Rows from block 8, named by matrix and row number. Each number is 128 + 32 x the weight over its row's rms, rounded and kept within 0 to 255. All counts start at 0. Numbers have three digits each. After the name is the row's rms in percent of the matrix's.
# convs0: reduce pointwise conv (model.blocks.8.convs.0.weight, 192x768x1x1), inputs 539-615
convs0.34 101:118160074110127101128176115073152087100139073122063101074098152101134141168164125135103104171114123157137116108108126099134137111092097146197153167121111118130146109117157179089150117079116083131121142057107141125161150227127088172
convs0.35 100:191083107124099125137170170113107120178137162190089148102124141107125129047145154150066104120143144153131170064112172102176129121147190124139107215160131127130193170171161139063108090113108065084063096092064127108121177132127142141
convs0.36 102:073090133143100124096174082154086092149094182088128169147178115101102150063125163153128139194126076148163093094198123059131154122145118120140115127123110160137067102102130104141164133091142083174158171131164133139121117091148153104
convs0.37 102:139083125179101142060094122100092163135144111101130113128133193160115153140100163120142111104113131150127139180132195116167130113096087059127126119125174130151152209098109172110119099107090099152085108119112104088113107113079103132
convs0.38 099:109160141149077114130145099081116124116151112135131102170110125116131118154147087098135113138101132084167127126186136116087093097191204136133091151168089177087143121123084118118121107128083158126141162094099100134127108143145118088
convs0.39 098:129143085146124192138078150169155189053051149108100123109183080153070140094138157097127141081120131112202049144131223150096150167152133095100103143130150128111161104149134103111135163171144091115117148128077155083160113137163100173
convs0.40 099:107146175125076117125116130093080079136166119142092169110061115156133100139091139118071088102087134081106149102108181133133089147125120194125132155161119092128153163115121154126119109133105078129133118129129167121089104148150125140
convs0.41 098:087117171145120101122132124046068145165097098092133120124109118085060121145195111147159135103104147199158166131113106118074120157084094117143131131115116151142137101100110150188196070111130131125142063134132171086149139149093095092
convs0.42 105:146166159110195095086125129102081149134135179134130151147156181155178141095133088160238092127107122129185149162144119168091155078144102162088126144150164167085126124105148123150144111153126157152072138126189093088132157129111138123
convs0.43 098:088077127155141129125088066097135129120127134132130153176143131142202133158166141175108098126116079146122120136132175086107142142174142085118129143153129148124147172111132109082175109127132208168120206127092166110124139152068208102
convs0.44 101:124170180093148170114108144167096106132148097148166113121117055142134158140166120208108124106178104141148134111171122125185135143179124100146135073119157114104129123097135123119119130209134183122123096225122111112147168136140104130
convs0.45 098:144142099111092107162117177117074147091103167151173156102082112085113136114067092103093133168134185113124078143147082138128100117075094185128121137081144058084110079147126152089161124160116149107100093196113157106143088117122144088
convs0.46 091:100090119169043155093144114108112184144118112176144169095137145073099201093158148086118144107142111128128149125184113163143165125137138158112135143091123104063205079074117095115165130155126111150182127126144102144128120096128134117
convs0.47 093:151098168123056111121131098116138170122131161133120208148117102091169102139157169139107129117150039114110120114119117133132131133171139224167157157054133177164129112179153112102123156105115173161100119112140116148141127146154102138
convs0.48 101:186091096102088124133130110161130141137135061113104155133139107106142127098136136115107072128170133099096068134168143122082086134109141107103121139100148089143112209248134174094131133122130145091097126133110111110119117121112170133
convs0.49 101:100132165123063095098114151121109094120128078122095061082120155148104167072124144109107119117115157064128178077116101175138075087177153193078078112113125124108123172043168128120168138106151145115140172105200103157137069107109147192
convs0.50 100:106120095120115112135136161186127107186144052132109152114097147132141135208122081106149113121123237176171161209117123097108134111161157150121099091163148152079156148099149147153152116148155119135214124163140162117081174118135134182
convs0.51 103:098148140172076145132146103078123120094092144131122130141167107110110075197171136126096110158145176161081133122121104142162136078121184104118142111130144149101162160188118154170131139137103095169180122133195151125086166130158178214
convs0.52 103:066091160139139079097100121160091188090115122153082101119155210207146171095144170099180110111143146123105120129118137123144091123145093113129101177101168117148088139116095176145193133188117097144150182144100185097061129165082161152
convs0.53 099:141136102119106154107186198062128177146055160147155167174126103177092121082115056139127156061035105149073108125197113171112115079142134157160135142135142176168166118101129127071104168130155141152114106141184112101154132155131082118
convs0.54 100:111134070141174149135094181203198149095089089125091136178152103108125123100101071101153079137132084129119078121111050078093164171124167108132106061080146204145169121134092159114128106150049097082141151105156098151147103101132118131
convs0.55 100:188188151114080113098153092120130106136144111111084136119109167129108139103086094091074140104120114173133082148151172114163160153170132132089187129130157156158143152166100072114098195136143147130170110135084148163181106154093178154
convs0.56 101:135141124130069105046115162142119143113147087098095107125117157109133164097126179082126147131125153152148102137073106161140146134098122103120081112255172101092090069144137128125117052116136161116106120155104159148140105109187106115
convs0.57 095:135117180130075133094121156117126102117131134140140157155142109128169105166124101134185101103186121134181136125137160126160133158063139139116099136140162123118167117128113148115161153187107092133114113113108112154108164116155121154
convs0.58 100:135149098152178149107092102160152170137110147154133124150071131126142136106110126108153109153138150093103147163161117134117074102109125134137175089118160087094096118126124114131121101123180139157108105115071108130075080093163091102
convs0.59 100:170082164131132119136123147076134177146109126132191084186128162164117103069118156106117080140100098172166110118164049091178152115163097128150124129137116122187150115104087092106094119121154195117182070109193155173159153123100146076
convs0.60 100:149134146144232131123132158190128158121123127139110093127161082174089165144101175106124147133141182080103095079199096126193086118086083086126132110116103108134157087121065114177122110097066104136149108076085150141141141205165134099
convs0.61 101:083200177149150131140141112175061111121120144209110167167088107196123145130064082111120165171186155148136091110132131107092147148135175185072086103154084098127062117167123132175172156123116136114161124173116120098111117142095112136
convs0.62 100:184189154169066124139113062124106125141091093132090114101104160098129168064122132110084092088099152178054104104125099183104116079119113176113139142180148135108133109162145123116103153068177129139113119128128142102108106118162095124
convs0.63 101:161150186147144140174102153130146109143146114128150061076195133138171122158123087104166199128196088170096090159132143114102168081105084135125148121122152146167131139129160126154173138133159091150159169153093158115148123133126230128
convs0.64 099:159086074133134136134124110146075125101128106073110098114145131121112137151122102173105112153137082111155110128134132111095106178124136158091097096133119143116074116214129091139119110130132161139118140095119103152122121226103106033
convs0.65 101:102169179139166121130135121141126114094073143117196149185101111132156098088111110069142120117113113109127106116107105141098089182101097180095161156152091132100131098070199102133124180118124180115156145129181077100093147102132167140
convs0.66 103:157083121109119108137094086120133168117221101106123114108123160204143126094158119187093103146116193122096141170097149071132120115120136108122125116109100082090118167176070133132107122138072103132092071160142111106128126105114103104
convs0.67 099:143150110134108102113094167113094100112098076159108098165089151156140139168113060083126195173131175172136213122109125108077119164136096108090151135056142051155179150215157142112164094144120154141154076164140117132126109128124205099
convs0.68 103:165087213154122095179126089083155136158124137119149046170126178154098152094130078088158137138138150121198099124118045123138137101159108127105165145100124090148157181119125083125068084135108152083172127132079076164117139152091067127
convs0.69 100:094072158069126109135132132181087108102109141165087159092132068174134144125152170124175116118138126179145107119124152132109096112194132161165126173154123188143112128195116105127168060114163115120103124124096065154162181138127160118
convs0.70 101:103152108127125090104035150125119079148152144205125177135113162132104095101178097119118130167105121099092110133111074061081153121081145114145112117137115133096107087115139140150139114119133086088123163109128137114148173132115160151
convs0.71 099:095166155121169176115145106097147134116144134151151121160091101133082155093098101066133132092072097110164076102108065109141130132143113127160132104236066072069155126105165109084119083108085120146188155092171148199060148065105133154
convs0.72 099:126109111182141176096173092122128151153067228143135144172109122136164099088127082071108097127145108131156089121096082088073170115137122118100052111099093109105087078154143113100172091129134106118086123102095089158145120162139189082
convs0.73 100:193106082067109080152166118105164110160145118129141081099142098150132116111135136131149104094116130150179129125101166076113065113103134177121104127124137146106166123171172135129099088130083144151104184119122070151126176119168106122
convs0.74 102:092181123118107112128119071086111168112114136160109154103131104074123087098114125146064134136117175104142153079171096134160155126135137146125120056125109144170077135090106104126110135213160062128171133140134135116117090123107119120
convs0.75 100:143083096131136169161136073102146139104161142183160115136150130097087162063111134148114105132111094139100128044141144066104106111109150167139135151155130127113145119040136135103102116087121125133044177129051104125127088105116043058
convs0.76 102:145133104139081091097114124058095120086126090126094183114146103133078086162162156137152134084180090126175133110057130093077100082106125116119153144124095137056121136123099114160138105128169182131173149105127119127054128103087195122
convs0.77 105:108048134140120170089103209069133091116134226135126117126180154095118194128105127170157163123168135143120097234123134170092121108066085141168107142142110097133173142166158097135096151065102144160166131090158177116119174100175146130
convs0.78 103:084111218169206170103116098112144157102122155142166150126138029118097164162163075197153141148146104100152096113125135125122113139087180142133113139071067099104132124145173119143132116130081099130081111114118139144183150150134193152
convs0.79 102:149106129143127094177146115141194136168176069168189138141134135112102151171105104081180108109132160147129123147117088160154108176130164165162156104118100134104124102110150167178150141138161164065111137177211102164107099137110099148
convs0.80 101:163133079085133110152126196167141169164182158138148143133113139162123123127082120149126106124161087108116163073154135146175125125131125108132162116087127143078134078186162130157108182090147177100116098115147076200133076119175150146
convs0.81 101:151170084140132103165125169093110076129103153121123120108112089138162123129140074153153166131111080074133133082115159094121093120141035154128155127137145143103132139163170110144145131101147138160150123101191087126113104157088108110
convs0.82 102:126157157133126159171183078082187180174080150101177237141092153099066112110132143139108134174126102076139087105087163142123135124128206152174123173124094170110078154162111091078150133114141144173117122184210099084108143120141141139
convs0.83 098:184114081081162104149111116177092161104137131150117137125125171117139095139112066089099114114179141083133096148195057135098107092127184118090137114124113098087129079078165075172121151102158133161121127095101135150135117150168167104
convs0.84 096:169083125122087119114148104166062150134130134126110165134127127144114083102112140122194110118102085210099137101120092149099117117103166175141147194169135154140149099105098121141097109058117149132108103096122133194185126080158092119
convs0.85 099:103098097146142106168160114100113119105106066153175163102168130121158181067070150145193115175132091142173117090140119115136072096140181142162055085175145169084118187093103139170096078138145140145149120143160084109141125155095092105
convs0.86 100:083046125117222114110138129133067118116124087205119125117150109081128105149134162132070111164093111121115122183108155105191158161139160113087083068152155127107125146138041126134101192149102156167124156125098091130123112131104126095
convs0.87 099:135140140121088137145151186114142143094092108165124056162088133091155175166132125105121110100096155144081107128101110082143137152128169197097131100136088173104089031107121116149188157117140063105099128152128121093080090135098155159
convs0.88 103:113113188085136144134157088057074130137138093099109181061127125089220130089090085178040094107123103105176108123148096090151177116148140067132102098130161137136119114096170080117119163149118168214134219144123124115110108117104135134
convs0.89 101:103076176087205127168110061112096132170078097114121169129144144102061156102097104185147123113139154092105179117144112164117149207153174121129101118095092188141155098131128068163072118138129116134095117157131145115107112158145130153
convs0.90 100:125126087105140143162133183144140152073116126142157110155162112112155130199088125155162140120101102171156169133137078158103125126113153149116068097078113100146104104169140113118154189109099138160088207108095188099198131126129190073
convs0.91 100:148147161117073113084160120070127184191125159175130104114110110145101108131102138146165157095128111121187164059120089171154082067130075142120099127134123125120145150135116111094116131100152129060104150148069187096134103167050095082
convs0.92 100:093139100163091115180080111126123077093124159135121113167085123098126130075113161100174111158089104109172155100105098144178239146122133103099138181113094123219124153120119124160102165087201105088136147144126114144114097112133122150
convs0.93 101:188115123106059113108106086206177114122162113156113155095094101129060062128159117156071084145134056136088139100101093169123112082096058141079125122127152126124155123160130162186122167105166147127124152115120118141140090119107062129
convs0.94 098:116144178095115157137138099110144181137111122093127111150121191130115070103090143137129153160083115123124135083108165113156118113126151129128146128104129117126188141084111091097146099112109094144123165115127217101139159117130065097
convs0.95 102:148150127146109074149110099185132116104103130053095110135130099128148103137120106137054128101146130136149162120148053124131165181102211126115130142182123118101125097145152110068116117140144105116142068125097151205059141195094122107
convs0.96 100:111124130132104147146111133087165116242110142100131185089124117185169084060138137163105146103133097186153107130116159177133123153129096107116119151141078155115108102170128126140158167126145123143118104192125123133204087122157164076
convs0.97 097:118182142095127100179107104118143108133088100093123092115119131166136086177201161129130082111170102188082135144114130137138160088111085075136127168125116146136128127171096109124156136112130189152078198123152135157179149121071083125
convs0.98 102:119126139139105145236148114086136141145117063129124119127144107149152144130161071049135167130090109127119098115112142138145148172168162082116134158127144172125127197119129119188095190121095199099182149117149070135117157057152196069
convs0.99 098:087145058089090111139149169100135158158174131127145151130178171143114139132134184177178129134160148047171168101147114168143162142138122140171141136121185130189108133142126159112150103223104165170149097102163137102123083155110154150
convs0.100 095:090092118199144128143124110169156150178118101101115138138145155148073140114106124093107132144105139159139090074124094077160125113071166126129166089116111157137183102089138105112123089124112104120118123114115115079104106111153167109
convs0.101 100:147173147101184161115090115091107126099108108090178116134130096143168134082142089087124101113145169112102138130161113169141132108181153111167139092198131106146153107104087076095125157140091102129120154113177193189109144138166147130
convs0.102 098:124058113120179152135151149171124126184123079060138086082142113073176173138132097128132126068156141106093120136108111167147108124106096088137235165135127092149104112189101089125172098151179093128148180110091122132135130124094128079
convs0.103 102:145084152185123196098130104099103097079085134114136096188103164106136186147165133085178104146136120110138134187062114120111139164120144143107149125165109083065143100126133130156100083142137137120118193112089107138163088111127142127
convs0.104 100:147113165125165114150139107171098129117174091143088111167099115095163147105068080099118161135125085124063105095068105155189113119141160169155086109088139082121161105107120148096190122140147208118124154180133116103093137206124089160
convs0.105 103:110148127148126120126152079112060113094134085131128142142107193125113149142175090129135106096083079153140097053118113084077146167086108159104120116118150168117103049147117143073175145150144198139102141089114073135182156129138175148
convs0.106 099:127133148102101191069109084152173161114108158217129090109162111155147110138174112137160123122143138085142135136135093098117106138130141174144127123077104090110157104141067125090087189106181184079142117116153072088062034139178169081
convs0.107 098:190071081122124189101105114088178175108125129141125137084124093105181157119129131117134145107136122141137106123136067119134128089147114122169151118218127122121116103183119103110112146150161090142147142088118078127129095092126113118
convs0.108 100:151086179154103114147160153169125108101172132111145095068146150128102176060110134089150086146109171111156187130121140149129082137108168105121129141119132149147090178095137145125122107172244089147135114129164140133127111133101120158
convs0.109 099:105152104184170118149116108108101147131145190074095105134147040133066136127135179158100102177103169144106108140158094110115131094105138149091105127143087148139114161125089111156111137099120155106232185138183112105123084089092194134
convs0.110 095:146141122093106104128045160104149129124103161123129151117128173164109119132146136154133162146154113104144096117094140056086076109109113122097145080203114080125113099085079132173171105122096153114096103132127126228139138150097095078
convs0.111 098:054111142109094085134072092084119113110077108223125139119133151159129164147090159113147157152210118103092113156112143088098169166102102129191111100101146114132079122087109094058117112132092120172095155088152119131166170129158087164
convs0.112 101:158063209136140085142098142059114094115075064103088174093087086092088077159120110194189095110078104073122159149141071129127113113115131080102135116106118125133122187102135150113158139122094105173189160133097137172190153168098155125
convs0.113 100:158154187155113124152107131078103108160147104163105057151184137108132129142090123077172165178113117087056110083133101141105138063194139174085136124117160122108102127114113095130120123100159120151112099130144082079178185108110088137
convs0.114 099:102220133167092134106170090160109118135125074147131205089134108118123087109167220140138083092075165119130153112161142067074103134117134113088151063062071242148159141073125124113093089131091108131179124153091114089180113121144158112