From a checkpoint of a small image classifier: norm batchnorm, muon at rate 0.0021.
Rows from block 9, named by matrix and row number. Each number is 128 + 24 x the weight over its row's rms, rounded and kept within 0 to 255. All counts start at 0. After the name is the row's rms in percent of the matrix's.
# fc2: squeeze-excite expand (model.blocks.9.se.fc2.weight, 768x96), inputs 0-31
fc2.152 117 [ 96 140 130 110 165  95 149 172 119 137 112 132 111  90 106  75 177 123 129 143 143  80 100 157 125 144 105 132 129 138 110 124]
fc2.153 096 [211 153  92 107 130  94 140 122 146 132  94  94 110 164 127 128 157 141 112 154 168  93  90 133 113 131 112 120 132 121 115 130]
fc2.154 098 [116 151 169 131 116 124 113 155 141 145 132 122 122  98  81 123 125 142 119  96 143 101 128 135  91 118 143 126 106 125  96 110]
fc2.155 111 [149 132  80 114 115  97 155 164 113 143 170 109 150 111 153 163  97 145 142 140 148 116 117 185 115 122  95 156 115 115 112 111]
fc2.156 097 [178 105 129 105 137 141 110 148 116 137 131 151  96 118 122 154  99 117 173 130 135 185 102 113 136  87 129 125 124 124 102 127]
fc2.157 108 [114 108 133 140 138 131 116 165 133 107 151 165 109 155 107 119  98 133 120 181 109 128 160 114 159 105 182 156 123  89 143 149]
fc2.158 105 [111  98 145 127 150 145 126  81 127 116 160 145  68 114 102 114 107 123 130 111 143 135 157 139 116 124 121 173  90 134 124 122]
fc2.159 095 [ 99 155 117 156 164 132 143 136  82 131 122 126 116 182 101 136 120  98 155 149  97 121 133 113  86 103 142 135 121 108  78 169]
fc2.160 112 [127 127 122 156 133 153 206 163 155  94 132 131 109 127 131 128 107 132 118 131 114 128 148 148 107 150 113 118 194  97 153 132]
fc2.161 100 [ 89 160  69 154 108 129 137 127 131 124 172 100 172  81 130 122  85  76 119  94 131 126 170  99  92 128  88 105 119 131 135 114]
fc2.162 094 [ 82 175 141 134 134 129 112 127  99  84 115 130 136 174 135 157 138  65 114 137 141 115 147 148 128 130 122 158 155 112 108 143]
fc2.163 090 [ 94 102 169 114 185 129 146 105 116 107 110 136 114 133 126 113 162 123 135 112 147  83 119 160 113 123 100  97 121 159 148 123]
fc2.164 096 [120  79 120 161 148 159 136 106 128 139 146 137 124 105 113 162 131 112 112 120 117 105 118 113 121 120  95  91 153 112  90 143]
fc2.165 102 [117  95 132 103 105 130 126 157 133 164 162 144 159  77 124 130  95 159 153 123 115 140  99 130 112  91 102 110 139 110 164 167]
fc2.166 082 [146 123 143 162 135 152 173 174 125 132 140 114 119 138 144 125 139 138 170 107  93 165 133 131 133 169  79 138 118  94 121 148]
fc2.167 092 [145 108 168 128 113 144 141 149 131 124 138 129 156 184 135 175 108 134  95 136 105 128 110 103  91 150 115  91 111  96 104 114]
fc2.168 095 [110 104 129 105 143  96 122 144 142 124 101 167 130 158 142 124 137 137 126 150 129 100 131 120 116 124 120  81  87  99 160 106]
fc2.169 093 [127 161 113 155 112  86 176  88 121  86 117 163 124 137  89 141 120 124 139  90 159 145 138 109 124 151 152 166 125 117 178 113]
fc2.170 096 [132 121 124 136  94 131 155 139 144 132 140 127 104  84 154 120 163 118 107 103  99 152 119 154 127 136 178  98 139 153 107 146]
fc2.171 096 [118 109  98 148 122 153 133 129 135 127 140 117 167 167 113 123 142 117 153 135 131 113 136 108  90 126 105 147  91 119 131 113]
fc2.172 093 [150  94 121  90 150 116 126 112 101 128 120 115 104 112 117  91 193  79 117 140 137 103 112 166 147 125 126 146 157 137 121 113]
fc2.173 109 [121 133 107 133 156 114 111 102 130 138 180 135 159 114  93 140 141 163 122  87 130 107 140 149 183 168 136 117 105 159 145 145]
fc2.174 102 [133 109 155 137 118 138 107 123 121 121 130  94 163  92 129 122 164 132 134 139 151 142  97  89 149  95 148 134 193  91 127 135]
fc2.175 106 [145 113 108 115 170 124 114 176  90  82 135 104 181 133 131 111 138 149 114 156 103 124 171 124  93 135 169 121 117 103 131 125]
fc2.176 096 [128  92 114 168 131  94 113 111 157 141 139 125 128 136  74 162 127  98  81 138 155 111 137 166 114  99 138 121 122 113 154 124]
fc2.177 101 [137 130 179 121 129 116 136 146 151 103 118 172  85  89 146 127 141  86 120 127 136 138 118 122 124 141 139 105 121  92 107  81]
fc2.178 114 [108 124 122 166 107 134 158 153 137 141  98 159 157  93 144 123 143 116 111 118 124 139 163 128 104 124 138 141 116 145 101 156]
fc2.179 105 [122  82  78 170 140 163 100 123 134 105 116  90 171  97 146 164 107 155 159 147 145 127 131 124 125  98 129  69  74 114  87 103]
fc2.180 091 [145 135  90 115  85 109 150 157 104 145 117 111 120 128 146 158 128 118 152 114 128 108 146  90 154 113 155 110  92 122 101 131]
fc2.181 097 [140 136 132 128 102 138 161 110  90 109 100 147  84 125 114 119 165 163 129 153 138 113  96 142 155 155 112 117 105 106 160 108]
fc2.182 086 [ 90 101 114 104 146 126 142 102 122 136 123 126 120 132 109 157  90 141 162 116 131 102 163  95 138 158 103 156 120 126 135 165]
fc2.183 097 [143 146 134 107 139 121 122 136 130  83 160 139 191 135 119 127 119 142 105 108  90 123 124  96 153 107 126 109  98 151 101  90]
fc2.184 094 [119 134 168 115 136 133 113 126 101 126 129 119 172 132 164 126 110 171 128 136 121 109 133 141 138 111 159 165 203 107  78  95]
fc2.185 096 [ 97 123 134 134 166 130 138 104 145 118 106 147 140 127 139 116 175 150 173 127 135 134 147 112 143 127  91  65 101 122 108 164]
fc2.186 108 [151 182 154 146  99 125  99 152 136 103 122 138 127 107 117 145 124 118 150 110 112 117 114 134 128  92  96 142 165  92 114  93]
fc2.187 095 [ 97 163 133  99 144 154 142 118  94  88 122  99 146 141 150 143 193 131 116 103 158 133 152 122  87 134 130 109 135  91 110  99]
fc2.188 104 [165  93 159 107 118 110 145  75 116 118 115 133 105 133 127 148 119 153 109 131  81 145 112 139 122 122  73 142 102 137 160 118]
fc2.189 091 [139 144 138  93 106 123 105 123 130 110 141 125 106 149 114 155 143 123  71 150 120 135 144 123  99 141  95 116 115  95 144 170]
fc2.190 104 [101 145 117 117 118 115 113 175 157  95 112 137 148 126 139 170 139 108 143 122 164 128 115 118  86 157 102 116 116 121 147 168]
fc2.191 096 [122 152 149 125  79 139 143 130 145 137 100 113 126  97 143 139 125 145 119 130 130  86  97 104 124 120 101 134 109 126 155 143]
fc2.192 095 [123 114  80 145 102  95 140 134 127  90 137 138 128 121 147 127 150 153 148 120 144 144 161 136  81 136 125 138 157 117  99 120]
fc2.193 095 [ 91 110 155 153 110 105 127 157 108 149 110 108 130 144 108  64 122  85 144 110  98  95 140 147 112 159 144 142 146  96 132 172]
fc2.194 089 [102 142 127 102 115 124 152 131 127 128 118 130 144 123 125 144 110 134 121 154  71 157 120 138 124 111 154 156 141 130  90 101]
fc2.195 102 [103 144 136 127 132 167 151 151 144 135 118 173 145 114 118 170 146 138 140  85  99 144  92 121 117 110 119 173 134 113 133 102]
fc2.196 095 [ 68 103 119 159 134 189 145 160 119 125 112 121 152 130  80 111 162 148 113 134 115 131 156 152 121 114 137 132 172 129 127 119]
fc2.197 103 [110 136 124  99 162 115 114 176 110 161 110 105 145 100 137 107 136 116 131 152 109 114 117 117 121 131 122  88 123 117 151 166]
fc2.198 107 [150 120 148 127  96 136 130 179 113  94 108 146  89 113 147 106 116 133 121 122  77 123 117 124 124 151 168  99  98 119 159 163]
fc2.199 101 [118  73  85 132 154  97 169 161 111 140 164 136 118 139 158 175 131 126 164 106 146 128 124 157  89 142 145 142  97 130 154 140]
fc2.200 104 [124 130 105 120  90 115 104 119 122 148 139 160 112 124 153 138  86 134 152  97 174  75  97 117 146 109 180 112 108 106 109 158]
fc2.201 099 [150 133  96 124 119 121 158 206  97 105 103 160 151 123 104 145 122 150  95 128 148 107 131 152 105 138 133 120 134 161 129 123]
fc2.202 098 [110 149 148  96 147 136 131 101 118 144  89 128 135 142 130 133 153 125 135 119 115 141 134 117 109 133 154 127 111 163 113 106]
fc2.203 094 [146 110 102 135 176 102 155 113  93 117 132 136 101 123 132 125 129 143 151 157 168  94 127 152 131 124 172 118 125 109 124 181]
fc2.204 099 [146 137 150 135  99 152 119 122 135  99 113 103  86 123 106 121 164 126 162 159 134 145 110 139 146 123 147 152  97 150  93 170]
fc2.205 105 [167  97 140 122 148 140  99 113 106  97 130 148 109 105 135 166 121  75 137 135 105 144 155 130 129  98 127 116 161 127 152 177]
fc2.206 104 [126 150  99 136 135 143 158 128 139 130 137 116 119 143 105  70 128 114 143 118 107 114 155 125 144 177 110 125 126  87  92 124]
fc2.207 088 [100 107  76 165 122 144 160 124 106 128 126 124 163 126 116 102 101 115 166 100 128 157 139 105 156  93 105 110  93 130 169 113]
fc2.208 087 [116 152 121  88 102 164 115 130 138 108 119 115 148 129 124 147 135 129 145 108  91 150 120 168  81 123 109 184 141 111 143 135]
fc2.209 105 [131 155 123 105 108  82 140 178 139 119 144 151 150 102 131 101 120 124  96 111 123 104 152 146 113 129 131 152 123 115  91 127]
fc2.210 099 [133 132  58 127 116 143 133  85 109 105 125 121 105 133  98 111 152 106 123 133 125 119 131 144 163 147 146 116 140 113 103 134]
fc2.211 090 [135 113 109 130 141 116  98 185  95  79 106 104  76 118 112 135 120 102 165 139 145 115 160 134 137 127 110 105 162 114 125 112]
fc2.212 100 [107 107 144 109 119  97 118 171 112 109  87 111 130 100 123 109 155 177 139  98 125 129 116  96  81 135 143 153 122 100 111 114]
fc2.213 105 [132 110 141 116 116 102 145 161 111 102 134 118 123 107  98 119 118 104 143 150 163 115 141 101 115 110 106  92  84 141 114 105]
fc2.214 101 [140 102 149 103 144 150 114 115 162 141 132 159 137 105 112 127 168 118 105 170 153 133  95  75 137 100 147 137 106 109 113  77]
fc2.215 112 [116  89 147 108 105 162 125 178 122 176 122 136 113 130 131 130 146  81 134 108  96 103  99 148 135  94 146 118 128 128 121 145]
fc2.216 092 [122 101 111 107 131 142 134 154 166 120 127 145 123 121 124 148 152 141 108 172 165 101 118 164 125 108 155 132 126 129 159  93]
fc2.217 100 [145 104 161 158  85  99 162 144 109 126 133 158 134 159 117 145 132 107 114  99  85 117 129  88 142 117 189 205 115 158  88 104]
fc2.218 102 [104 156  72 115 124 145 164 103 162 148 102 125 129 119 104 145 155  82 101  98 103 128 110 150 112  92 118 143  99 111  99 139]
fc2.219 110 [105 106 113 101 122 132 139 144 135 129 127 149 112 137  84 156 121 160 118 118 122 147 116 197 111 128 144 166 164 149 132  94]
fc2.220 097 [ 70 141  95 147 127 121 146 143 124 148  80  99 151 121 156 137 126 165 160 130 102 146 112 140 119 124 145 137 128  88 137  88]
fc2.221 092 [152 193  64 107 105 119 120  94  93 160 127 137 101 125 169  90 159 141  89  99 103 137 112 169 110  96 151 119 106 157 126 109]
fc2.222 094 [123 124 106 101 124  94 144 135 111 103 104  84 109 114 115 115 105 135 100 151 138 148  93 122 130 132 101 146  87 102 106 121]
fc2.223 105 [ 82 137 159 110  99 103  91 102 133 118  94 107 100 130 159 141 146 114 130  80 127 126 107 141 145 109 126 138 113 128 115 159]
fc2.224 098 [163 160  90 105 179  96 140 138 119 130 101 103 121 137  96 175 125 138 132 140 137  99 107 136 150 163 158 123  93  93  94 149]
fc2.225 107 [154 111 147 118 143 180 111 127 104 162 118 182 139 126 101  97 111 118 124 146  77 125  91 148 123 141 129 131  99 107 180 119]
fc2.226 098 [ 94  91 109 104 131 112 102 116 128 106  88 128 130 132 150 118 151  94 172 110 163 159 154 175 146  90 130 119 162 131 106 130]
fc2.227 100 [104 151 109 148 160 187 118 158 148 102 130 113 120 189 137 103  82 166  84  96  98 115 154 148 125 114 112  96 146 117 147 144]
fc2.228 092 [ 99 123 127 145 123 140  84 184  83 117 105 129 118 118 150 101 150 151 121 135 105  80 174 104 148 125  95 153  98 179  76 120]
fc2.229 111 [133  76 133 130 125 144 122 226 147  86 155 106 108 159 100 118 133 141 139 142 135  96 142 113 123 122 138 149 122 159 127 120]
fc2.230 100 [151 142 160 137 162  74 135 115 115 123 116 123 144  84 126 131 147 105 127 120 135 140 106  99  91 108 129 161 153 117 143 122]
fc2.231 107 [ 81 136 102 138 121 158 130 159 113 136  96 121  96 141 151  90 122 118  99 168 106  91 135  87  97  88 126 101 121 108 130 164]
fc2.232 096 [101 108 119 128 129 129  97 107 121 129 172 152 127 130 131  91 131 145 184 132 160 120 140 152 133 133 116 102 113  76  95 114]
fc2.233 087 [139  75 150 113 150 145 120 146 169 146 137 106  94  82 137 114 116 133 142 135  92 165 129 131 163 149 125 133 111 123  75 117]
fc2.234 095 [ 87 127 130 125  83 127 142  99 136 115 146 144  86 109 112 106 135 153 168 158 140  99 130 131 164  82 161 140  60 135 100 124]
fc2.235 097 [121 136 117 140  92 174 151 145 123 107 131 132 173 124  99 144  96 129 134 129 136 158 157 118 125 105 111 140  90 128 140 144]
fc2.236 096 [113  88 125 139 141 157 110 131  89 108 149  96 145 159  83  97  93 110 154 109 139 195 119 143 146 121 180 126 110 111 113 125]
fc2.237 112 [146 101 129 157 147 149 118 158 114 172  98  96 107 140 106 106 117  90 115 170 148 133  82  94 132  65 106 149 155 144 124 154]
fc2.238 097 [111 149 166 112  84 177 122 123 112 130 114 125  94 150  75 108 137 138 113 123 153  97  87 183 137 159 135 106  97 119 117 103]
fc2.239 095 [158 105 112 183 119  72 132 146 159 131 125 143 133  96 158 154 135 126 145 156  95 112 127 117  99 125 106 133  92 150 117 135]
fc2.240 092 [118 135 116 106 135 101 150 119 117  97 149 135 131 123  72 121 117 116  61 127 160 152 121 125 111 143  99 129 142 148 143 139]
fc2.241 091 [108 155 137 105 119 112 101 116 171 141 145  84 131  80 129  97 131 124 125 125 105 187 112 142 140 143 136 101  94  69  72 115]
fc2.242 103 [158 136 117 135  94 122 152 181 170 127 107  90 104 131 122  99 118 112 117 129 135 167 134 142  82  96 129 128 113 140 142 157]
fc2.243 085 [134 103  92 126 147  92 139 138  83 120 138 135 140 108 103 152 161 136 116 114  96 103  92  89 107 132 140 117 159 114 111 140]
fc2.244 100 [110 118 114 109 107 125 124  69 160 143 130 136 120 118 151 114 145 124  82 155 118 161 131 136 142 133 132 109  94 134 120 122]
fc2.245 109 [163 125 146 114 151  86 132 143 136 144 111 128 140 148 121  96 144 150 104 128 131 140 125 146 151 114  78 130 128 131 119 144]